config = dict(
    train_examples=44167,
    horizontal_flip=True,
    activation='geglu',
    head_dim=64,
    positions='learned',
    muon_scale='original',
    adamw_lr_other_params=0.00074,
    grad_clip=1.0,
    lr_schedule='wsd',
    final_lr_fraction=0,
    warmup_steps=540,
)
Rows from block 3 of a small autoregressive pixel model, named by matrix and row number. Rows with one number belong to one neuron. Each number is 500 + 50 x the weight over its row's rms, rounded and kept within 0 to 999. All counts start at 0. Numbers have three digits each.
After each neuron's rows are labels from the 100 images, of 14976, where the neuron reaches its largest size: "strongest on" is what is common among them. Only what is clearly more common there than usual is listed. The data: telescope images of galaxies (Galaxy Zoo DECaLS). In brackets: how many of the 100.
# gate: MLP gate (model.blocks.3.mlp.gate.weight, 1152x384), inputs 154-230
# fc1: MLP up (model.blocks.3.mlp.fc1.weight, 1152x384), inputs 154-230
# fc2: MLP down (model.blocks.3.mlp.fc2.weight, 384x1152, transposed), outputs 154-230

gate.623:533552467593483427584434551508475519515527564507483566517504451513585461439511455405482494486515496412515572544447501431526485474482490511531517453525563516562448470474496483494579617488476473496508538500480530645496517515488535488
fc1.623:499473454524451571446487565565515491557498446435503556547485523476460520534485397499478529526505485480539457497403515464431526535582477493465481572501565501463482484456429514456451435450468416465521519525515447544514489471482505588
fc2.623:393524467484443549593477415472510537534430518514480516513422511503496491528460565519467496570500491550460520491479593510488379532501428507394500462538411549504489536416498456449538525490559553442491508532487492517478400456554481522
strongest on: edge-on disk: no (51); spiral arms: yes (43)

gate.70:552504551465455512505515535498493495446481568535369474466459472557560487550511518439491480406492484420430462544487441484536477539416465461429490519542571447418537532506435537549435436417508514552456486548581458560387542527420510503
fc1.70:534484546511543470487474401565486471499500541478548459460533536485532528464537501460510483455491583528536417508440486481483597476573497515425514434529554541564571465479421436470595498456481442507526499510454508449530597527529508542
fc2.70:523490497488457537514498563534497628506525478413516522566582475449596517500415467433492587583516481567530662432580558596468473486446590579536497567522558506440470431525579501390515429519459496444503530516451475495508471447544525515
strongest on: roundness: cigar-shaped (32); edge-on disk: yes (26)

gate.168:498423531479461520560498504597587449440607514424469497478544509478464381459539476600422518543516505485506537518473488446420545502520436495463436494420490448531522534527471439611516497479510476499524559586392543533514448522452483522
fc1.168:561504432398529494529543571612546530526444443481487529491526546489532497462516573447492534531507473483553426568501498530560521462489551524450552459467462487388558516477464524511497484494506462530504520465470481479446569525489512513
fc2.168:497339519393545482490526495507414488429483470531517504527582510540527471517572574448537447489494484518476421502538466550538508518542501590570464489518437567596498417474489469521449608556582510548501530557502548507377476486426456473
strongest on: edge-on disk: yes (25)

gate.544:551493526444540547461427523558537584550491435535417514453603586447566576504534480508562459502553500537599527538478511388591551480465505511499454494521539461502474515435475494535468474632543460536567467524474526534599543544553458468
fc1.544:450493416517542536464558615472553537503479548446423465482470549551534506450441398446511468488505447460499470527503497469491433496520459509566490523547340477364486508564492494460463415467514498586602501595476577546602507508477539546
fc2.544:419473460498549402556386439559485479453460508492547466504526481566408507456474477554528511484553555542574473445557517470471441502574452517457570526406446492496519523533463511550537426512487490524431546524524483468382533510449477415
strongest on: shape: featured or disk (61); edge-on disk: no (51); spiral arms: yes (43)

gate.497:562521451503494447520445500516422588533552557560598460475498589379499481519569501552576574521622480457578466554520542523494548462496573378472587522524473503409522406474555513443432465443537517492519512486513416503487510492577530470
fc1.497:535501362614520480487536481470487579534537577539562525528578505429509480382571503543574615509533477532506470564518483568587512506454503473474607650530521542386556482469565494442413518455521531372511491437492455560425468424532456485
fc2.497:504521586510431505520514528522382514475461439540489510473498446559447577500474590488483400525535557534502489489548415577455508490598439441454570504493561512516459532408444530573510476461498479500493616443496503370518611504514518418
strongest on: shape: featured or disk (67); edge-on disk: yes (58); roundness: cigar-shaped (31)

gate.147:501431496485468429598423500560544575449445506391498452454530471475524461553472473505463482525510446575482528449518602527455414588513526516498380478463446459534473492466541529546532511574522493587557595485513557554463525579491467578
fc1.147:469482517446388556519480589417584564507472487538425425460514506415513460464524487473535437524470451485511486526552545447555461496401523504500499498499505452513494518466447516516461586635531607477458470425636563546399417520492531422
fc2.147:524410605456548421582536445527560535486466491534521477572440508484458567564613486451512461459468457450408540511512508511515441436536589461571514432599546543565439484432518555591530453425484458502445519532497459514513534485497526536
strongest on: edge-on disk: yes (32)

gate.290:561499469558464529477479450528521521556431534477624410504491515481497553540600579506499520488534577518581497393499450491489572498543454506429548567456473452524516622473491539529464459435402477514510513518421500539481433542465578492
fc1.290:443521398507541474543435422493480464414463484430592501444561435561542569529514514535479597481454361515435570494513458479439461489497578512472476464504575536505555462554521468354568539497506507494523444452475528426491502495455441477
fc2.290:555575542475510536436561475490376498594506453382436491563541571519492490481598480567493505459470599556440562513517477561520577479450564520513482495454436396447510472456507543483543453542542380504440474451453540448551516526462509553
strongest on: roundness: round (41)

gate.591:528542486509547428491508488474439486488546470420409386533542434533623544499558456466537442488437487467460538465524537577514489446504499499525499484493487458490487537473436557595568537503425493475556480560517416490505523434432549484
fc1.591:503442436476506460434500445655549539488496496495477372491463440517551510554515488422490509499478467496606491549432462571499470481455414527472341467533510521527555388453483534564457484423445480556584477511448456530499522463528465578
fc2.591:458499535461541465498581501497599498416449458495487521528551515496486522448574497605468537467521458535460434543473467552453455438419489510514541445415493484481505581483476561509521458494498559441580542537440419455467462492454531472
strongest on: roundness: cigar-shaped (33); edge-on disk: yes (29)

gate.7:448454436642455457589535504516494471501600475453542461530414567480478455528590427502513466497509553475390541515514555457489502509552521506468481512460521493554517520489486528426527538536507480546480485550499524426534476529462564429
fc1.7:485470564532491527421481561528438430566456575466517499426590455520467450558569592608537528462546507447457463456568468488509452514535458426574445501559516481518556529548616495434443441406551481552512467379486517497532564438498535469
fc2.7:482467473545483531462500413463531507461482493436453510510401544473462477510504509520497491669405446490497477455392517468525539571590517612445455604493542514407518459501425543629551498430419548478567429544496421450459531460532548543
strongest on: edge-on disk: yes (30)

gate.652:590505461528530429532511492500483517455483542520553508487582482519515548539441440421523590429550551533480490467534518562437486491569496466483472453474462572541442513389516472503563475473513523433532537554536496533508591498546500548
fc1.652:435486497586468509419512607481481510590537573500443517450481500557598480510530504526492486425560546502548548441398488452508469468499494502604624426455455539519573499389431482489451438591414557532537490552513539506519485475528460542
fc2.652:517515479549543466511542539522409506463399475472575421573425523477443508559428521567424516516498421541482430514523499505535580549488521483445440503465453481331451542536580520544574589493493461485460477507488506417509457488440495583
strongest on: shape: featured or disk (64); edge-on disk: yes (25)

gate.310:489534559504534372491634558477407532517370506422468511535518488460463519483474509439517422549500426517469494465454506566472456470546510543487632432602433544520512531540402375400558492534502514447523480520541526498484513461605471494
fc1.310:595559477426596484510434524559449484535466429603507469478497384422499423521519498551532477505429487490410537594506448646490445483497518491605378508538526546425482500483523588582558453464528459459482474474572529559432525446445414556
fc2.310:479462660521531498479545465434510574438550493437570480525493472510520591489574574531559527323513481500529602507589475514521500425387579519386457479485491518495575421535392522482476456483497478483472447572471506405502469554451484490
strongest on: roundness: cigar-shaped (31)

gate.0:434474487541396474551541577555525500481561579569577452449492458490531485473521460492426481442542504491514505517390514548504569432502498563482408407489455470501502573476436471483504498531499583567393545470543482517507538623460530503
fc1.0:573501540471501407456428523566484474592561444511533531480476490436501579573562557430479425518413572532443522456502446526532573496493539531525498443553556574557546550482458554456500447471429549514509513495492496487499524541509545481
fc2.0:451568450448439523512540366541429581656584499545575509474496536417466502470476481543489552520525541491482604473470460441527429516529522584405456498543573553511477437518455454523455430400511672466448562485490526434517507487444527436
strongest on: edge-on disk: no (52); spiral arms: yes (41)

gate.728:482458479611390566439431483550458461570518501594479444538522570471450425485475439611562414398607482465531538539480551535506558497451498512433510547473497504536428480529553543544517419554539529489487544539470514595521559468497435469
fc1.728:387435530380455525500473456411462620566597403476421512505460499480573465523482500565441510561436502460506523496552560500437503472543559500501435458452458473518557368499510438486485523487467514553493521569481540477436546428574482497
fc2.728:472521571484548565500456454485585511483473580553569451462469473383496545512527521537483411524476478521509508429536481639439488408521596535520589415518476483584520471547527521455509522514489454509434555499431558468448448518492535497
strongest on: shape: featured or disk (61); edge-on disk: no (58)

gate.391:516492602453532430479483494502379520525521463359565428402460520603578572449460546442475532496488523508509533484510404467496517493590469534520528475564625515556585518527474496388471496487478515520513559437485547369483439490447529430
fc1.391:563521549521585431491636574498543456512522444458491420469462439567532489437509526472468486538517594501547459456524458495532563462504389529503533460575580564511523450586433487503452557439510471497544488479516522498399566479398531461
fc2.391:507555464514470447456497498593460481514541602441473457548495506571518526464485514521436503552504488526567462526418474484520519461522566484495559470516467479544452472523514562436472536505472429469501503427602520394494603543452460542
strongest on: roundness: cigar-shaped (33); edge-on disk: yes (29)

gate.522:428570441458506543560463507553573422491437577590514478503478536526528555430457428530447497424548429500464545548458543466440520473517439574497496492389463529510424469541489597485516501460585464546499587525600498435518555573553467561
fc1.522:507470527431506522508487521516520492455574512537400500583523469501503400549426533412514560556480475503502507484492460499538561531457575497549537529525523569628491518517516466507582463531501536459502479507477535570494350465563555514
fc2.522:509470483523424446501579484507531475525554425460506528487534491623509536492461562445561493428493468441578558436550482445528478500533529361495656469461517448449519487495477484599545465438471508440574464454526455391444416471529448453
strongest on: roundness: round (43)

gate.329:465532513459536461419527501607500520418508524540476487454540537391478529548482481468440563548520500459513442505499609502462446527527506393476513548625529548400586588585530503509414550564449489507653478557507463470497498523458502538
fc1.329:483597465521523445543453473583408529435604518576449430447562529345515485518469460490564535504512603450496503568507555449496505503500534465496502516560524446536582538421557665400487514520593523514535456478470556493532551568411514547
fc2.329:558511545513497448474564560547397482524461502479542521595543472471490424544529413533474502470479412453498446507464454578436440474486497487487426509462537520475454505504511471475503564512487458504461512500545433465400517466392470592
strongest on: shape: featured or disk (62); edge-on disk: yes (51); roundness: cigar-shaped (29)

gate.480:576544572507545511481535499479472505432504609550542563572465505441525561505487502423457505521515467557428534442497539490528503504440516513435518409602505540561480473574536539453406574468461494550524518470507549551484420506477454494
fc1.480:539486548501446567511477492543534460455451576486522483533543481477489564458517483513608490601535508539481470511514537565528489487520484486510501491564492529452516578449530476391556552484413534440445496440560531480447576508582476513
fc2.480:468483478508491514507558495484457514491487459528490474440600527488463454510494553472537518460504582496409494545405407470535425500466519461510562541445499519561496476548439531441463491439508436492455422556518546480465470491345475461
strongest on: bulge size: moderate (28)

gate.422:531480499555450498434535451403529420479496583542428554590457576464471634547483410463508490524359474586466524434502532453574478475543505452458588487427466517542555533526403454450434553458585497422571535514502608522496484438529582421
fc1.422:563451510473508536574546416462495451526460532518479481426543471510517473566393593443548426407585557459476386516433523595468549452420534514598402490616482517511489475486536476468507404507437512571445448513613428516483626561494456443
fc2.422:463559495427483422482525585486445486508516478532567438457399532562523560552514485459423473522433440462580523481541527436558393466499576453417519397557567506545481493505557470494546509460515429407563458424478586452549485467443568628
strongest on: roundness: cigar-shaped (34)

gate.52:556487489464523441479587534495398475551567415510457524538554484509446512464479500547474417489553453413476495574497621525476516449571499482450506483591483404487460552488430491482511528481449573541437485543472487480487479515552498566
fc1.52:441475460418470524500486473473504511543543433533489495502463539491467609436484546512578489536508478455563455521489460512597509514562497480451556495508417458536522494523435528491363455512491534539375423512501579485460511430569510523
fc2.52:593484557465412454482527559543542482499497499498507490425473469551579418501521458504482415514507499504436525446540652482467427418437506467442476520541579487553460483407460475512604546445571563470509536477440518450490489507476508495
strongest on: edge-on disk: no (51); spiral arms: yes (45)

gate.182:435500470529494460595599599445576472445544521481493409528603561550441505581536491601460521488466477506533454508413545632622543416554417511449572503536470497350468554552584468556481525433562407457512461549479504452576492497567449581
fc1.182:430543490436486457516463556562535530523520462541498438402511473498530532525471506484475490570515523573507503542482513489455522461469623496563539452451497520463531463463450448481499481500460495489598582444586554564455530607555503495
fc2.182:498550534529487514516438484535546465469477477604562381508510563405543522501502462531456527486565425481519370387498641569391429529497519413378493442598502502533472472514481472531513376580597441483483484549511471576511453502459527445
strongest on: shape: featured or disk (83); edge-on disk: no (82); spiral arms: yes (59)

gate.636:566492477558590487487518444480546536548575514491552470440561521502498529472470483432539476401518505604504502520516535526508551468505501503470441477412560542576482530588418499557468532529588562475512488548517453434506548425431503445
fc1.636:477506526442472511499528551463463500523429521545618463490527524549464443489622494484499478479486502524540535486528540426516460534543456518598535482560559489544486548539443500540577454526498468542462549586584507526494492490445401467
fc2.636:374430515416528399470541614525473564478477407432538551438558486476495542605576408495580499539560523437445519558413462426427492488363541504473556478516493485562548470511458604507429423549487590398472408449415475477468473578494479513
strongest on: roundness: round (45)

gate.442:514591439555512526444585525435512586453504531601475542452495463482480526520506387565620493490536575489431444484473513452483431473553599568443617516586498486504573460572500507554509561523510499566429490525538519527472457527502575419
fc1.442:584495417467496464474486522563509507540455580457384499456506516488426579539619532558482486521494520547399519506483520533467476374495615458494535402548557496515517518505549500452543391543465516445496419500530539510561490605565505473
fc2.442:517497541517382601428556541530566432522422506479506485495439494550535516432525506489571569453538448563534436545385536549533492570547506463519482528461574617507506437463417535499484509465469457462568514536463546523572554522582534586
strongest on: shape: featured or disk (64); edge-on disk: yes (54); roundness: cigar-shaped (26)